From a checkpoint of a small image classifier.
Model: 2.41M parameters, arch vgg, depths [3, 6, 3], widths [64, 128, 256].
Training: soap at rate 0.0025, 12900 steps, batches of 256, held-out accuracy 88%.
Rows from block 4, named by matrix and row number. Each number is 50 + 12 x the weight over its row's rms, rounded and kept within 0 to 99. All counts start at 0. After the name is the row's rms in percent of the matrix's.
# conv: 3x3 conv (model.blocks.4.conv.weight, 128x128x3x3), inputs 104-116, a 3x3 kernel for each
conv.92 105:50 56 30 48 47 51 47 37 40 46 52 75 31 54 62 35 54 89 43 60 44 45 43 49 55 65 58 59 44 45 60 58 55 49 49 51 39 26 61 70 60 22 45 53 53 57 66 40 46 64 59 46 62 52 58 72 59 56 44 36 44 56 47 48 39 43 42 39 47 55 60 33 69 62 39 52 59 45 47 20 71 71 62 27 63 55 58 58 61 85 57 45 58 38 50 65 53 38 28 33 48 58 41 46 55 32 43 72 57 58 53 59 63 39 49 41 63
conv.93 100:63 54 41 34 75 29 56 40 55 71 52 57 54 50 47 29 42 45 35 31 49 46 46 49 56 42 44 45 33 44 43 33 74 76 50 48 59 29 38 40 62 53 58 54 40 38 51 71 29 58 49 44 62 38 60 51 54 49 55 42 59 47 56 24 46 45 39 40 49 82 29 44 52 71 60 81 57 35 51 35 37 35 58 62 24 66 33 52 76 63 49 68 49 34 40 54 57 47 46 46 63 51 25 44 32 37 41 60 45 24 57 74 50 34 79 39 27
conv.94 101:25 50 48 49 70 44 39 75 52 44 62 36 46 50 56 56 54 68 39 70 54 72 54 65 22 60 50 40 32 55 49 37 29 50 68 54 50 35 52 55 41 46 58 45 40 50 15 58 60 36 45 59 64 43 47 45 50 34 59 54 55 42 56 66 36 38 66 52 43 47 63 48 54 42 69 57 41 55 39 39 62 49 57 63 43 34 61 46 35 36 55 55 45 23 66 46 41 50 59 72 46 26 47 54 68 51 41 37 37 48 38 37 51 22 47 47 70
conv.95 100:66 43 70 63 55 42 51 50 56 42 50 41 42 75 66 51 46 59 51 52 66 74 55 58 87 60 39 41 56 50 52 22 72 38 43 56 56 49 66 41 43 32 59 50 60 56 60 46 53 37 52 54 56 57 75 35 54 33 36 58 58 59 36 55 69 60 45 48 42 45 46 75 52 38 41 57 74 55 61 67 48 64 51 42 75 69 16 42 61 26 63 40 41 44 56 55 40 60 33 26 59 53 68 39 41 60 67 46 64 35 58 69 40 50 48 53 66
conv.96 101:36 45 72 44 49 45 66 40 45 59 43 52 49 57 57 42 41 68 82 56 59 46 48 54 60 47 52 52 54 50 48 70 48 53 53 62 53 22 51 46 34 48 55 50 68 56 26 57 27 59 48 48 47 53 68 48 74 65 76 68 52 42 41 40 45 66 22 40 34 63 58 58 45 48 45 71 44 52 53 46 51 36 27 42 49 47 41 65 73 53 48 65 59 48 35 31 60 49 55 39 55 58 38 48 37 68 32 61 52 38 57 49 44 37 85 41 50
conv.97 103:53 65 66 55 45 37 62 69 36 54 34 67 29 77 51 62 68 50 68 46 53 50 66 49 39 47 43 47 50 41 35 36 44 34 61 52 71 46 33 48 29 51 59 53 45 42 63 50 43 56 46 39 41 54 66 48 53 35 41 61 56 59 54 38 52 39 49 55 61 65 51 35 46 49 35 69 45 54 60 39 41 36 39 48 53 51 41 58 55 51 31 49 52 35 55 45 39 36 61 51 36 47 38 55 61 57 46 44 47 39 49 32 22 51 39 49 52
conv.98 098:47 60 87 47 48 75 69 36 52 43 38 86 56 44 41 52 35 58 39 60 36 54 57 49 39 54 44 49 33 34 47 56 45 50 41 46 42 41 56 50 44 40 61 41 60 66 45 44 70 42 58 54 26 30 39 44 48 48 38 43 45 37 43 52 46 40 41 69 62 49 58 40 34 46 53 32 54 57 53 66 56 61 48 62 68 41 44 74 50 27 27 38 50 22 43 44 66 28 44 51 53 45 53 47 48 61 45 45 52 44 42 50 63 39 56 47 34
conv.99 099:39 35 63 57 30 66 51 59 52 54 35 53 52 78 42 69 54 40 48 49 49 55 40 40 31 35 32 59 68 71 29 74 76 65 67 49 52 54 30 55 56 65 35 46 71 65 52 50 53 46 46 55 49 46 48 55 69 42 52 47 41 54 63 33 21 62 35 39 37 64 39 53 44 36 47 59 39 51 60 41 74 59 38 58 37 55 62 30 31 48 39 22 45 64 45 46 45 47 45 44 70 34 50 50 27 69 44 55 35 24 38 51 44 28 64 54 68
conv.100 099:43 65 56 44 32 58 40 38 42 53 74 61 56 37 47 40 37 66 40 43 49 45 66 64 61 63 53 73 62 50 36 41 46 38 53 71 66 45 55 47 28 51 48 56 27 47 61 58 52 59 35 59 74 39 24 66 51 49 49 53 65 55 48 65 42 29 67 39 55 44 53 54 53 32 54 43 65 61 45 48 30 43 34 37 52 49 63 45 35 46 49 36 53 64 54 42 38 60 22 35 61 37 58 35 34 43 53 63 60 49 57 43 47 49 43 30 42
conv.101 103:44 32 54 70 50 49 58 52 42 66 45 53 68 24 38 49 40 84 57 57 51 47 54 61 54 57 59 69 44 40 67 69 44 51 52 47 58 55 53 50 50 41 41 60 44 47 78 43 52 67 36 50 40 30 53 51 69 72 54 35 53 44 46 49 38 42 58 42 56 52 38 52 37 50 43 53 26 38 33 72 45 55 44 49 54 46 52 37 40 77 55 42 54 69 12 44 59 48 40 36 47 38 59 36 28 50 40 59 87 46 58 53 50 28 40 70 65
conv.102 097:58 89 70 69 53 42 53 56 70 43 68 49 69 42 48 45 39 61 53 68 45 41 68 34 62 46 44 44 43 39 54 31 63 52 59 33 50 43 62 27 28 50 42 43 55 45 43 36 61 49 42 56 35 51 48 29 54 66 62 50 41 61 27 30 37 39 53 67 51 50 82 45 43 42 53 58 54 47 50 50 47 51 57 69 41 57 69 54 39 45 51 59 58 31 39 31 46 45 62 58 48 33 50 50 22 52 29 41 47 73 61 26 59 74 51 34 74
conv.103 095:36 49 49 59 44 39 59 65 29 44 48 42 51 33 69 51 37 64 76 49 39 50 53 77 56 57 49 27 45 52 33 43 66 33 44 50 63 47 34 58 55 46 62 48 51 47 64 40 58 47 21 58 43 44 32 43 68 56 70 57 62 44 65 82 54 56 59 61 38 44 53 67 47 42 64 48 18 68 37 39 73 70 55 51 36 48 46 53 13 33 58 54 44 62 54 42 48 28 38 45 48 57 29 40 43 63 54 40 36 45 81 42 27 32 46 42 26
conv.104 099:38 58 34 55 46 47 43 56 42 65 31 63 42 72 52 57 41 56 62 52 38 62 32 52 40 49 57 59 50 22 62 59 41 54 54 60 32 50 51 41 43 65 56 39 55 42 53 41 37 31 58 63 53 37 70 49 73 40 48 40 42 46 32 45 39 40 51 41 49 46 54 52 52 68 61 53 41 32 62 50 55 48 53 51 57 46 54 51 45 44 43 50 56 63 41 32 59 42 42 55 48 68 34 68 28 65 54 27 59 32 69 42 52 44 58 38 43
conv.105 100:18 31 33 51 43 45 68 62 53 65 52 40 36 56 46 42 68 81 31 44 59 36 53 61 60 60 40 67 44 67 53 52 52 27 55 71 29 45 24 55 41 51 50 38 44 54 49 90 50 48 46 43 58 49 58 53 31 71 46 59 50 55 30 30 58 60 60 49 62 46 42 50 49 72 53 48 78 40 34 54 73 53 35 46 58 63 59 24 36 55 52 48 52 48 29 36 28 59 47 53 71 40 49 59 45 45 49 45 59 52 54 64 47 43 49 41 42
conv.106 102:48 57 45 60 41 49 25 55 55 50 51 66 53 36 56 41 53 47 44 54 45 42 40 37 67 55 49 50 41 63 40 49 54 35 48 35 70 50 46 59 40 48 53 52 53 24 41 54 38 46 49 46 62 46 35 63 67 25 47 39 40 40 41 40 37 47 37 34 43 49 46 40 38 45 58 40 32 76 33 35 77 41 71 41 51 54 53 60 81 31 58 36 66 63 38 49 48 55 45 33 53 35 55 50 42 61 40 64 73 63 67 57 42 44 59 55 59
conv.107 101:58 73 40 42 52 32 42 43 38 35 58 51 63 41 28 46 24 67 51 55 32 55 56 51 49 66 43 41 49 39 58 52 56 67 43 38 33 64 30 45 68 45 42 38 60 41 49 37 57 63 37 60 39 28 65 57 59 48 63 46 54 63 54 68 35 46 41 48 48 37 39 52 35 67 59 40 73 36 56 21 48 59 33 40 44 46 55 58 54 37 48 32 46 59 32 61 59 34 35 57 57 53 36 62 65 56 45 61 54 28 62 54 63 38 44 66 42
conv.108 098:39 53 64 54 60 32 49 51 55 46 37 43 48 56 50 18 66 45 52 46 36 68 60 53 50 48 49 47 46 75 35 32 50 41 51 49 44 65 32 65 41 55 51 64 56 39 64 50 50 62 42 42 39 62 39 67 34 41 49 47 70 49 58 40 61 46 28 37 51 53 37 34 41 41 46 42 39 56 61 56 66 54 52 42 36 60 39 31 43 52 37 44 57 39 47 30 26 38 48 48 45 67 32 48 39 30 52 47 57 31 32 58 51 42 54 40 47
conv.109 094:43 60 41 42 43 47 48 54 49 31 49 56 41 38 43 52 37 43 46 60 44 20 31 55 48 59 32 71 28 43 63 55 53 52 57 54 35 47 36 60 65 73 62 56 55 57 55 47 50 60 65 39 50 39 51 69 47 53 54 65 47 52 72 45 47 50 56 37 69 47 49 40 63 54 19 54 42 54 51 52 56 46 46 52 36 17 54 40 55 27 46 55 29 57 73 52 27 59 50 47 72 50 43 78 54 36 48 52 54 69 49 34 30 26 35 39 51
conv.110 099:50 28 61 50 29 50 51 39 54 61 73 60 48 43 27 42 35 55 58 51 62 56 39 50 45 52 65 41 34 39 50 50 51 68 42 54 63 42 52 43 55 24 62 39 62 44 42 43 53 32 46 36 44 63 53 33 53 37 61 43 39 49 35 42 41 77 74 46 55 41 27 65 59 55 26 60 54 54 61 47 58 58 50 60 65 48 43 58 45 51 47 59 47 48 49 73 43 46 56 51 55 57 66 44 45 32 36 49 49 64 28 51 51 48 52 52 42
conv.111 097:47 39 58 54 40 65 45 64 32 52 45 61 54 48 59 44 48 56 71 68 64 71 32 39 53 50 48 49 78 62 57 58 41 44 48 67 57 58 18 77 38 53 40 46 46 48 53 59 43 64 44 49 47 61 59 55 50 46 54 40 41 56 57 24 38 57 46 46 53 44 58 45 65 58 41 53 29 60 33 47 58 65 42 24 47 47 42 44 48 39 35 50 58 84 65 40 42 57 52 46 60 73 56 50 50 46 45 37 63 76 62 36 53 33 40 63 36
conv.112 097:60 57 37 56 41 75 47 49 56 38 50 52 67 44 58 41 50 47 33 57 51 51 54 76 45 57 58 41 53 52 35 12 36 76 61 42 48 41 39 54 43 78 46 64 40 38 55 53 55 36 41 49 45 36 41 29 51 46 48 42 51 47 57 73 52 43 19 55 57 59 58 55 57 47 51 49 40 45 54 38 39 53 57 61 53 40 23 57 37 73 66 64 39 55 50 44 62 59 35 54 64 45 35 43 47 40 62 34 36 45 69 33 31 60 46 53 69
conv.113 101:49 49 56 49 61 57 41 52 41 39 64 42 49 78 69 38 61 60 49 53 47 47 56 52 44 30 66 48 71 41 50 46 63 60 52 50 61 42 33 68 50 40 61 42 50 72 33 19 47 77 22 51 39 54 52 49 27 39 55 51 37 55 61 37 45 56 50 66 46 42 55 58 34 42 66 37 44 36 48 64 41 59 50 39 58 64 62 55 58 60 38 35 36 61 48 50 34 53 50 45 50 55 60 48 59 43 55 57 47 47 45 51 42 40 23 60 64
conv.114 097:42 50 36 43 64 51 46 53 67 62 48 62 50 42 29 44 37 53 13 47 39 45 53 56 53 45 49 48 33 55 54 29 48 45 53 59 38 58 24 51 40 47 52 53 41 43 47 54 63 28 65 60 39 68 26 31 47 42 56 56 44 52 50 52 39 46 44 45 49 72 40 52 57 58 50 52 31 49 41 41 23 53 45 45 52 61 55 45 38 44 45 60 55 50 51 56 56 56 45 60 26 37 53 36 53 38 50 44 57 37 35 62 47 55 40 57 50
conv.115 098:64 59 58 43 46 39 49 47 44 51 46 43 55 41 59 74 38 39 28 63 48 78 66 63 74 43 62 49 45 69 43 52 51 19 54 55 71 66 49 60 60 64 56 55 55 58 29 60 49 68 58 63 63 39 31 36 43 45 39 54 55 58 42 62 53 61 53 49 28 62 52 43 38 49 34 47 29 45 34 63 47 41 47 43 41 37 47 54 37 51 60 70 59 57 37 51 49 44 61 60 30 29 43 46 63 47 39 55 63 39 33 43 56 72 47 50 31
conv.116 100:55 45 40 68 59 42 22 54 49 42 41 57 44 48 59 43 37 21 56 43 59 31 32 70 53 36 39 56 47 50 45 44 38 47 48 45 36 40 35 66 37 52 48 64 53 45 56 51 43 61 45 85 55 53 47 39 58 20 47 58 74 63 53 58 28 48 33 67 46 44 42 46 53 38 41 63 67 36 44 53 50 82 55 41 45 55 45 30 47 27 28 60 46 64 47 61 44 48 51 47 30 55 43 44 53 43 49 26 56 58 65 55 53 47 54 68 35
conv.117 099:41 52 51 42 32 49 46 51 52 58 55 59 55 53 47 50 43 48 47 45 39 46 55 43 62 58 42 39 39 35 31 59 48 55 53 93 55 53 65 59 74 46 62 54 50 45 65 81 29 70 64 33 55 67 33 43 61 57 45 49 56 28 40 58 60 47 33 61 42 64 52 47 36 40 43 39 30 52 67 60 56 47 48 59 29 48 40 71 69 52 50 52 59 39 48 39 38 59 59 51 55 62 36 47 48 52 47 36 46 40 41 55 31 63 41 43 42
conv.118 095:56 44 42 58 55 54 40 45 50 59 60 38 54 36 61 49 55 39 68 70 43 29 53 48 47 52 33 36 30 41 42 35 55 45 40 54 40 55 65 63 56 61 47 59 55 30 60 40 44 46 57 53 49 52 56 38 45 43 60 58 62 57 44 47 49 41 72 67 53 31 51 49 43 42 67 55 62 43 63 43 45 51 56 35 39 68 33 59 56 39 20 53 51 77 77 55 59 59 54 58 34 35 62 31 40 48 40 66 48 43 32 66 59 45 47 38 42
conv.119 095:71 51 44 44 31 70 53 61 48 34 49 48 18 73 46 53 65 47 40 52 54 52 67 56 68 56 74 49 46 44 82 55 50 54 47 41 49 56 69 34 44 46 62 66 46 47 49 51 52 36 49 46 25 38 53 47 55 45 36 23 27 56 61 37 70 55 49 42 44 56 67 44 64 42 51 56 35 54 47 44 73 40 62 70 64 72 52 63 54 46 40 40 81 31 41 50 63 50 43 70 55 58 51 30 50 53 52 51 36 43 52 75 70 73 60 36 58