python train.py --dataset="telescope images of galaxies (Galaxy Zoo DECaLS)" --translate=0.12 --targets=["edge-on disk", "bar"] --arch="vgg" --kernel_size=3 --downsampling="max" --loss="cross_entropy" --init="trunc_normal_002" --eps=1e-08 --max_precond_dim=1024 --steps=12900 --batch_size=256 --weight_decay=0.09
Rows from block 2, named by matrix and row number. Each number is 500 + 25 x the weight over its row's rms, rounded and kept within 0 to 999. All counts start at 0. Numbers have three digits each. After the name is the row's rms in percent of the matrix's.
# conv: 3x3 conv (model.blocks.2.conv.weight, 64x64x3x3), inputs 0-12, a 3x3 kernel for each
conv.0 103:516531501476433491454515505505485540474494517485520527555515552520490479527443462463521467513481491485529511441476497494476508508506523497523500528498498485531496522497482525497500518502508484509530525498476483538533486479503539506494488498474504513452500540522532486513508534551496463514481467486504502474459548523487467534496555465497483530498489510
conv.1 099:479522515482503516502462514498550467501497478514489522506500550487503518491481515494526464505493495506500495490532495475484465528499492539515514513526495445465499473489498521487487495494510502496484513567490477500530466508526523488512463520452543492499536517510495503474486493482483543438481505527513472497525534525460531538445461536475499544458506520
conv.2 103:503508516496429507513505512453462535501483556543485496543455519510474503481482462517479483524506487534466507476482513491488538462468537494497516506461508462504495569500474485550462452526529490542488462484547522469507465510535486501505524493492524528464522514510466502516488532476499498540494539500466483492471509492501468502529489494483489501530485500
conv.3 102:537534511478447510526508491533505493508522494442486513516476495516510497476529506490508476549515515538494482510457511456482498482503475499495492455498450463545513483493483474474484492511524500509500483475506480555518507481485484480501514516492415498533495543483513516488516499485511534508477477489524515481590487474500479494505509485510505524475485498
conv.4 104:494526507487476507477511447458459466557505466546489447488483455493513483460477511534523503501475505483492525484588523504476460503463474528469490500521471504472508514541488511480522490436481512453490530522515495525544525489515487458500542506484471496473501492536491469507464526541525490514524479489469472519509506510491508497512509507528499511480506458
conv.5 099:491516501474482509484506492531481395476502511452578486524484509476498485466516498518485448488504465492471478503510491520500489498481492532507525499526474511520491499503520528501475491483495520520469501485505526523485444516492464495491498486525452505521534527516473483493498507495492511463518526475472520515480565528501536485481500529491479534493496518
conv.6 100:516494442526525487513479481467460481495494493490525517563526483470504512495497523516494443508485464480490498498497485516498481528486479500524510515496534500478503501501500500518469522513534578510516575458475519415513497491480520472480492503534524504531462512552507493493499479521508496456494538495497499492532525504491518512486495493497468507482539487
conv.7 095:480484496511488527498507528505449463492493530521475495503487549476530524472520501499500518512505530499516485487516477511509511504482509462494507481494470442474492496514508516513512493503491495530489512510486524497484512482469531488511513495472507507523552479511503485520533533501516503559487508528502518471525468497486486495557553488442526498499489533
conv.8 105:486553452498506494524455489462538520555509434558446511493517451487479479477509480521486455446510479551539461441463542476508535504511497506525493504527462530481493516484466483475484479496531498529496512493460499465501517505485516474494503514485467531516531520498482478509501502497478536517476524485486496450529494483522515531488505513552505463479502485
conv.9 091:508524535544502520510523489525518493505492477458467522508514538504516517523537503523470470509529533495524480501553527486488473516520539486471516465485480492481486528495545500569504446516502545556515512478510480499470473446503519548530508501469518413471503526535501492458485487500475504500508520488524477487494515518501533487465544530541501486479494490
conv.10 103:459463490486518542483486510510532508470472506498531490494488470485531518461523515515523487508463521486489495489481463561532514516475495508493519498488500469502494535498524520470469467486514477510486478487480494489479490527534527498502447493484497467456515502509496550519495497476496494456491543543517511523488497501478524502470454499491490564547537507
conv.11 099:495506561470485508503473462478508470478485500505519495512473564485522592504524507491511544535527536459475500492501514481506485488471486476497494502517500502511475489510526518483513486457496497490479492488494483517537537458514517469490475504505539514487493488465504493538488440492524470520483493490490509477502490490498422505491503491507473523486511515
conv.12 100:457502512507488488531476496479531474465488525510509512483477507486517471500446490507515467502484555510465545472491507495484505482458480517471502488508521470478474498463524476520509504487499493516498477471491502495483520550470534508509479524502523480488493495479510503435559531486526523479463472478499509503503500475494461524476523485524529477541497507
conv.13 101:527474505485473522516513488480522505513495538518436521513468490479470504525463487457497483464456497492480488521530432535480496523509441503473509506490465529506519504467465530494483474503472457486462521501519532566545482509457546541457509448516470496512497513510515518487523521519529490510494492511555475471491509537488490490516496492500462521557474468
conv.14 101:473524471501461465502523543489459495527488513489514513497482493490500498492503546498497517483491501503513506473530450494492496459509516484524521477510519477496493498556531466477510443438517521502465511496501502507485523498531487504500436497468518465485520535588529483465489502491493508499504504521493497432483472480540490516472476511510482553479492532
conv.15 102:506471503512541493468483516458482449497484502469512513461508513514487519483499527538497503507484499478491465499497538493492495514513506466490504530476513505474461482526523530494459515474486468489481550477483460479491522517511495509565511497442480520500454499492483482505519513524496495478517522505491505498519516525508510495458486465489460527526521515
conv.16 102:481485506520521452488534470511474510518511527502479488482506503492510483520491459527479492480462481509516497496500477530496495459494524504528516474538470514469471473478526552481512531480509479490554517495534526479477532466521488480476512492502505526510473528484498475480478521533522476486539525537505486519475498510538507481502501540486479528491506508
conv.17 101:480470504522507469455519486509469549547520452490550473471523476427493533483474517466470525508447501538505542514532496481507490541435513513527485456496520516468500520473498511545456474517515499454543515497501528493500491532530505527483469534500517524538503519497510501507513482487530514477482518490463497532472494465469510471532488470517538528510523479
conv.18 105:479519482479471520504488506486473509521496515519496478489488532509511541513468514463463540470476559449486579532525500503441505557498496489497457469499477501543507470485480527494521510463512488490518456479510502506559517493558517493478495531518486493502467479483510484517462494478513483480479523459482465468495518436499538513476545529475530492504522513
conv.19 099:460533511506478527499469487517511458483523524461473495477500508526508495481512492471491502448506492495510480504519483457465526517475481486491557480520521505529549503521519507493477506505475484505521478506498460527528544466480514496469513511537500471514517469477501498507503442518490509479491484522516511497549491504515568488454516467519478453533537480
conv.20 106:508507480504515484495513513493464458510532473451509568506501531542482483465545512522516516472502483512455482528464488511513458482509474516526483496494505474494490462451547512443481525470487433517532479475472536504534491509478496501543507451483501443518487505451499543498505494520500514490454521503494480480490477485491490478486502520478501479529506525
conv.21 091:519498491525518486481485491507545543464475528474447445516513498490528544496487485523495515494465482496518525504487489493490498547481501457502465473498507504495497464465507517524480496489528483512527512510507505538458467514449487477491509497496498558504524511480506508549498496525512499506463519464523518493522513472529497488518535499522504514460444482
conv.22 094:455481492470515538501519532537516499479496520502476455484525540519520505496515488520478493506508518484470511512484472481502490491510439504501516492452481465507482516484468490501483503497501480464496492534524480479488506501475475477493441489516502469527522526535511564501494460473494477491499497505567546563443492495511502438475491499504453522495461532
conv.23 105:474492458470504489483506534477507506494465490527540510493517512463457518511474470513546557499504501468505505451484491509476495526507499500503504477510497499494490503501487493520544497485492494496571546475464458521489535537512462515517473489534491472551467438510545460457495517528495466524521462450484520531519472539487508518444473572503479452517475502
conv.24 099:548508471507468512539523482519526508520459485476482469459492488465516517483525551474523514533492492554493457453489494517508510484480499479479535528511507488497502512525470502456499524495471531499541504501544470503519553518486536507512509492512508469554490552489470504489507516516500505497507487501523532489550490504494454536514507438496466510499555518
conv.25 102:502516527527486538496467441551488505479498526498467499547511517477526466487499485452479504485490530490512518532526506459504515516502473466464525479501518486533518498507483515534523537478475496513496509487521498460501486560518537457438514541503485512493529506531484448521519516467512495485480470509501454452532489496432499521510506491508534499476498481
conv.26 096:459503493465498513523506489490449498506545503481496468532471515508530462462463525481551462504488480484494493521516461462486508495484555492512497510515510473490483547517531520514519481517461468500496469508475483520507440480483522524481522478480509502493499479450510480462479450475496536465511495515485525519498511481517499530526496485468484515525554490
conv.27 103:507485503520496518474493505547508487525480526519450501494527505487485471463533565542472479460493508497523591523523499466544522469478505580506488482439477494462527519508483493475458533532529467493528529522506502471458495486482466498489468518546448497469497471511496508520510481481535497466477476491454486466499483449523492506491469492518463523505538524
conv.28 098:490527500449495528504522527501522505509517467494488460509518497478496490505499495502474561459496527534513474532489480487512457492492503472540501514512461499470514528514488506467487501496503535547539514511465511505458490484461492486453470549520512533553498522440532448495529482506480477508489509461503534494526555538489475509463506440485477476450513464
conv.29 091:517490464470479480480499499471488523505461525480467475498501510511498465516503481508488455523483483485531526481519521505530491544522481465517484518503506497513522538478484534478527515437489500489508510552522506537520521516557486515501466530504472489478490518501505522543511539494536495527522519548522502504473483520476489490471455505549494523508494489
conv.30 097:491528492507516495496465484470489499525509469518477482475508492515501496506500481497500477471480492530556491514509539516468538539523525511481517472498535462480471489460480531479454517473490486477504495506549493533528513508522480496497469473514518521477462526494522470470475508496519526503509502498501495496523465532464456475505524443468503472483517526
conv.31 096:462497521484524470532519516500540549497489547456516500479506475527506494508508517474507500515497521512501517516517496515525503539526458477500485497485485527449484480483537506481550520517503513522522528541491500566492479529467438540517493518526502503448505543534552557498515461493497512505508543522464527555464493516501487490451509525541461507523515469
conv.32 095:481486511486510500455439539491495498520497481477538519493497481475477516534501495471494541518515499513486535508499493479477514507487553529510564499481503481483513489511456472502495512518500500527498476506509493495541479491537503504497497530476505457489487471560502505510444470484514518503508555502543535469510524482509509514492455499534461490489469534
conv.33 100:490517514517445511510468493499452482521499505485513458491473521543505518461492509496496512535464498533527518531537494482474457483516534472542480502497465490501517511548545516477471502440528483525479455473499510497465467537532477494502495477454530519511472481469480497568482519500476495499475481475471513524517463498502520501525518511486506489478497492
conv.34 096:510504525454495480523526521484503512496510484530513520518510470515514494500467462451517475476514508526496483452459475495495510534513487439502537497473498503513490496477513502491502481464491509503520503492475517480448464515514523517529485499524532542492524485536487478537502534489501490502497519469488522565490495498484505469450478549478524558530521531
conv.35 095:498525503484462524540451537513510534466497522502499474513490521486513448484510501488505541494485515494508531518507533513444512476462489503477527526477473462490513481500478486508485521491523535503457508490512496468447472507502465524503488483524496479507484465468469477509509514519506514481532529502510514520515527496540474485502488487548475507503524520
conv.36 101:472503482499494475468532486501477472530506541495546444517493478484502503540492487492505490477504498476450515465512528499513475526481481500528475484520540488504506478449561499458485506491464517503485504495499476506483499509457499502483487479495512497508513476483501500456474512513501485526468498510494498500478561542518508517517520531512533500514449496
conv.37 100:457539488476504532513493512514521485483501543483499513502470520466475498520488491482434522473507493494492521483501476506537489510533533504489561512476488505507507525538506486489507456476481502538538500539554459518489478510516517404483499474492489466481510489500461477515514502518500503501462509436482484491483507516517531444528504425502459506495503495
conv.38 105:534483516514517472519446514533505483477509493516486514503454450507490460468549489522469491522495462518504499490520517537495503502513488488502501485480512466527502476537503474545525462525538572469507545518446423554474500503488464511521532466484511520561526482542551486495517514464497527460500499488502511522482499488473460484513502458483473487565504459
conv.39 104:451478531468516461500495481444465515481513521473527526506493530499490507525494475534503490527554518528497530519491488469525501479481512512516499523516537490529544486499511487516510515507447482503553535512531508500501542536493492454450517484491516510520485448502474480497486480483472504519506473481506481490486514513473504490462525523504505481504464485
conv.40 094:498485462525502455540512496512513567462528533454476518493489534496499481488522520505543472495511537504477519525501483512512466494481489528505470524513524493524472471507463455483472499483494506494518515490453499485438485459472504522500469527536481481506544496501488503493534508504502497507515511527526491477446467442489477508478559481482520524455501502
conv.41 106:513491500493479509471468492460521453448524479537539479478490508473506485533465510485466477509508510468494494506518526499505534444525458496499518498490454464497512510514530545492531464491518493530561507487478471458474435484524488454524524493507469519518501530457437517483522500493495493514561518424486443509525443523460466553468543450522493479490528473
conv.42 103:497479474493456546527499483487473478513492510552555541505469540515479510513529465481466466468433520503548577513531567482512458487449491479481512492475494502513537523520500497490501479483487493501518486478521464504507491473527475494499524522528480532507467508550487486486455483533523516498480511498516487517502524500508496458537485511481510497514514470
conv.43 102:489534485482513512500496550515462474488502476488468530473544515538515523555474509505468462504486514516511514517488471471504512483502483504501452487479508505496498536474497452480511523544487483494494496477511530499477480455484518511469522514523484532473526530509505522514525505520478504498477556507510499474490469486496532523528510557541551500493486496
conv.44 106:492497489467514525449491502479504484492526469457530478449509528477466519483493473481465542476500493506482524503499521502496531531448461477512483459524480529506492479520526462529477445494522496522498489520488463523493517540454468526513484444494468485486521457459549513491511482511515521493502527448510527508520499488529480517484502528477505487494520510
conv.45 099:496488526493470473487527516474526518493458514460486483529464466516499497515488486523524482513522499533487465479509520476518504515503497543520510468475509477489485483485498498473487510536498472550486499479564496523481496416487527565494467462505501490455532574536462494502482491534505483531496506533510495464523547515496547521528499501498548539499475506
conv.46 097:482501538516489492483485478520503506494509535514438488493493513514527475500536515503492465533459479554526455522531516500504486517538439529494507481491515502503481451529527487481506509543526483509522490542459534477519529547524451506473460450477505488482486437516480503497492465482508444541502506488493489476528512513562495478510521492515512518459500496
conv.47 101:466518522455467484514516508507526495456506503483514509533498504525493492511502460468509497497518487482478492503530499507484511517449508511538481500486518501530504499458483534503492497547498481487520507505486462554510502530444499504491503487510495509479502480529507491493509493504503501491496499472486487490483494514520480486524490491494495495475436468
conv.48 108:490521488504485471451506483480523464500491519502476530479460531519488488490441481488491472493521485494511493491488486485577518466524444513494471517487489536551532452557505477519497523506518523502474501470496492488503469456502487510544521480520430518512537500485526469506500471499512501491541480492484511489513542468512506500448492523491477505485515544
conv.49 099:487494489516504469467508531542479466534505472547522467511503487453572501474504510475527479540480524518489504502502476508498529450494530520480549526508491518505508470500517541475514499500495467482485501443474489484524511497490543516463549540488497497509499503494493512518487492483539504494543475479503492482538494526472502490517499463541497513509468521
conv.50 096:492514536530542544545509522513482533479504474460516476482518553479535531502463474529528509530510508468452488509531518508517531510518496488472482493510493528564475513493519498514495447501467508494495516509483512511472497527499507480511477457477511482453522478519464473498547473518515499534496538517495519467515505493497474464485509491512507481481475517
conv.51 103:526514534466505485509465480500469462489482551457520527558499499473543491498468471510511504506540489520517485492518527484515484512469526482535506524474528499518530480498487520488491473475544497486460480470493491521517480494547498509464513494498429487513495497541486501505466507481484483526494493504531501479513456483464508539470491536549492500512492515
conv.52 096:495509522481515481473517502546512514489453466478517488492458524509500499472502484481495529543492503521493500498504524494486517535538478456506502460487502508484502501460523489462490497520504505519496550494509529438452488472469472566513525495495476495519457523521530514545469494492519502516482473516499504459523479450512468549546518539486491509493521456
conv.53 095:512467466541506511430456513500517463510527548494526483523462493467500547513486513518486454502468508512480537544477484489504519500473507494530504504487478501512501509490459526475501529520513463541517504465501551484511509466478500491499499525530500559534499462527500533486484528521486495528543456481492461446509551483492500558501459451493529462513500461
conv.54 097:510555523485501516507536479505492561501468486505557470489516492511468501534529478472455464496500536505509511509474464481476490547536508487484462496500483474521550471510522460493533493464531519508499506460481504497475512502504518544496530530512474488516483550485524490490496508498509494540546540480545547495497499533470536518468468534465505520505501512
conv.55 102:492510483483499482503467516482489562494531497510544448447525488505553482499492474484488536493506526521492485492432507515461521475508517525481497487478522482517502487491513517479472489503501470468487487494519527509522472499507524489472518473532533485487503478527458527478512532507542508508492511499504492489497534470554499486509531535461500475533510490
conv.56 096:506550530482495463536474497478540492512519476552470529520522478511515505495530471538502471450482506479531492467495486498500502485502516529481541497509552456471486503474476540527514504524553507514476500498538528471524484464490471475513497499490483554500477475463491439473484493468541519501518475458479530548479489466485486467480555509511482461500505490
conv.57 100:500500520502550515517515521502487506494477509492483499527504482502492517507491507517488511520523481505512481475493471493503498503535507540454484492486491519542553464516479527490472555518544427474499463458479532505487497504512468491531487488498491527491491495479508482487485492493501510462500505488522511548482471501504524524457474493548512482491511498
conv.58 107:513547518499442490502471460487531492546499519532540490488493468489532510467492521483475485526554499495464510456497468497519514463515519491489507515525506523499483487535495518530499507509483473489486498529549514462498532523493504524501519507476515512492463524494481502488516475516481529492489506508458471503509506533465465478517497449475483486436508527
conv.59 099:498459518494502514473511546492537447517510499506507491478549513471484476465494438480479484477490514482534492496519477517517486538509472473515478513494470495512503519542504505503498480518513470458511459515458507508526486502506497465509508516453500527506512492511497490488487528481512501460510506455433518528507503499487475509506523462512455464570546440
conv.60 102:514491495470485472464494484482467498502544530483492533491496476522510475484538495473498460482445514510478520495502468519530490487512504520487486521500501527490499522479495498498505462493491517473508480487491473485493483464513502499486520471496501512497565537527507521520532500499474487458505496487511551572549497496517514491456492536501541500463509507
conv.61 098:493500476512483492512492508465511533528504487533539473484491503528469482511502489458471518448467479493504531500473511517505472519485483506525547481528518528483494537494483517516513477472488466533484470510504524488470513536508507517454501496527504466513498477529499492490527481522471491523486474496486527496500489495508486492503495475492530474470505565
conv.62 103:527493465482501482502493498548568492485476479474511554483529512516524465513522515473490494524550475506519529455481467480485481498498523519520475510513510473496446490495528526490508472519515463489518468467508480516512497450482487477512485516529503466498538462481467508488464506499493511488513486523534494504470488488460517498510481485483518547476533531
conv.63 102:533534538550479478450545511546486471524488510478531481471483499477500515515506493504491498547512471489502490479544527445509482513492509476515510455517497501517449464504521546502491567510487550504533539482483457478523436494499514551494508513467511524482534523473543497480487499522490525540507515505462504515514501519520521522513517521526460531537540482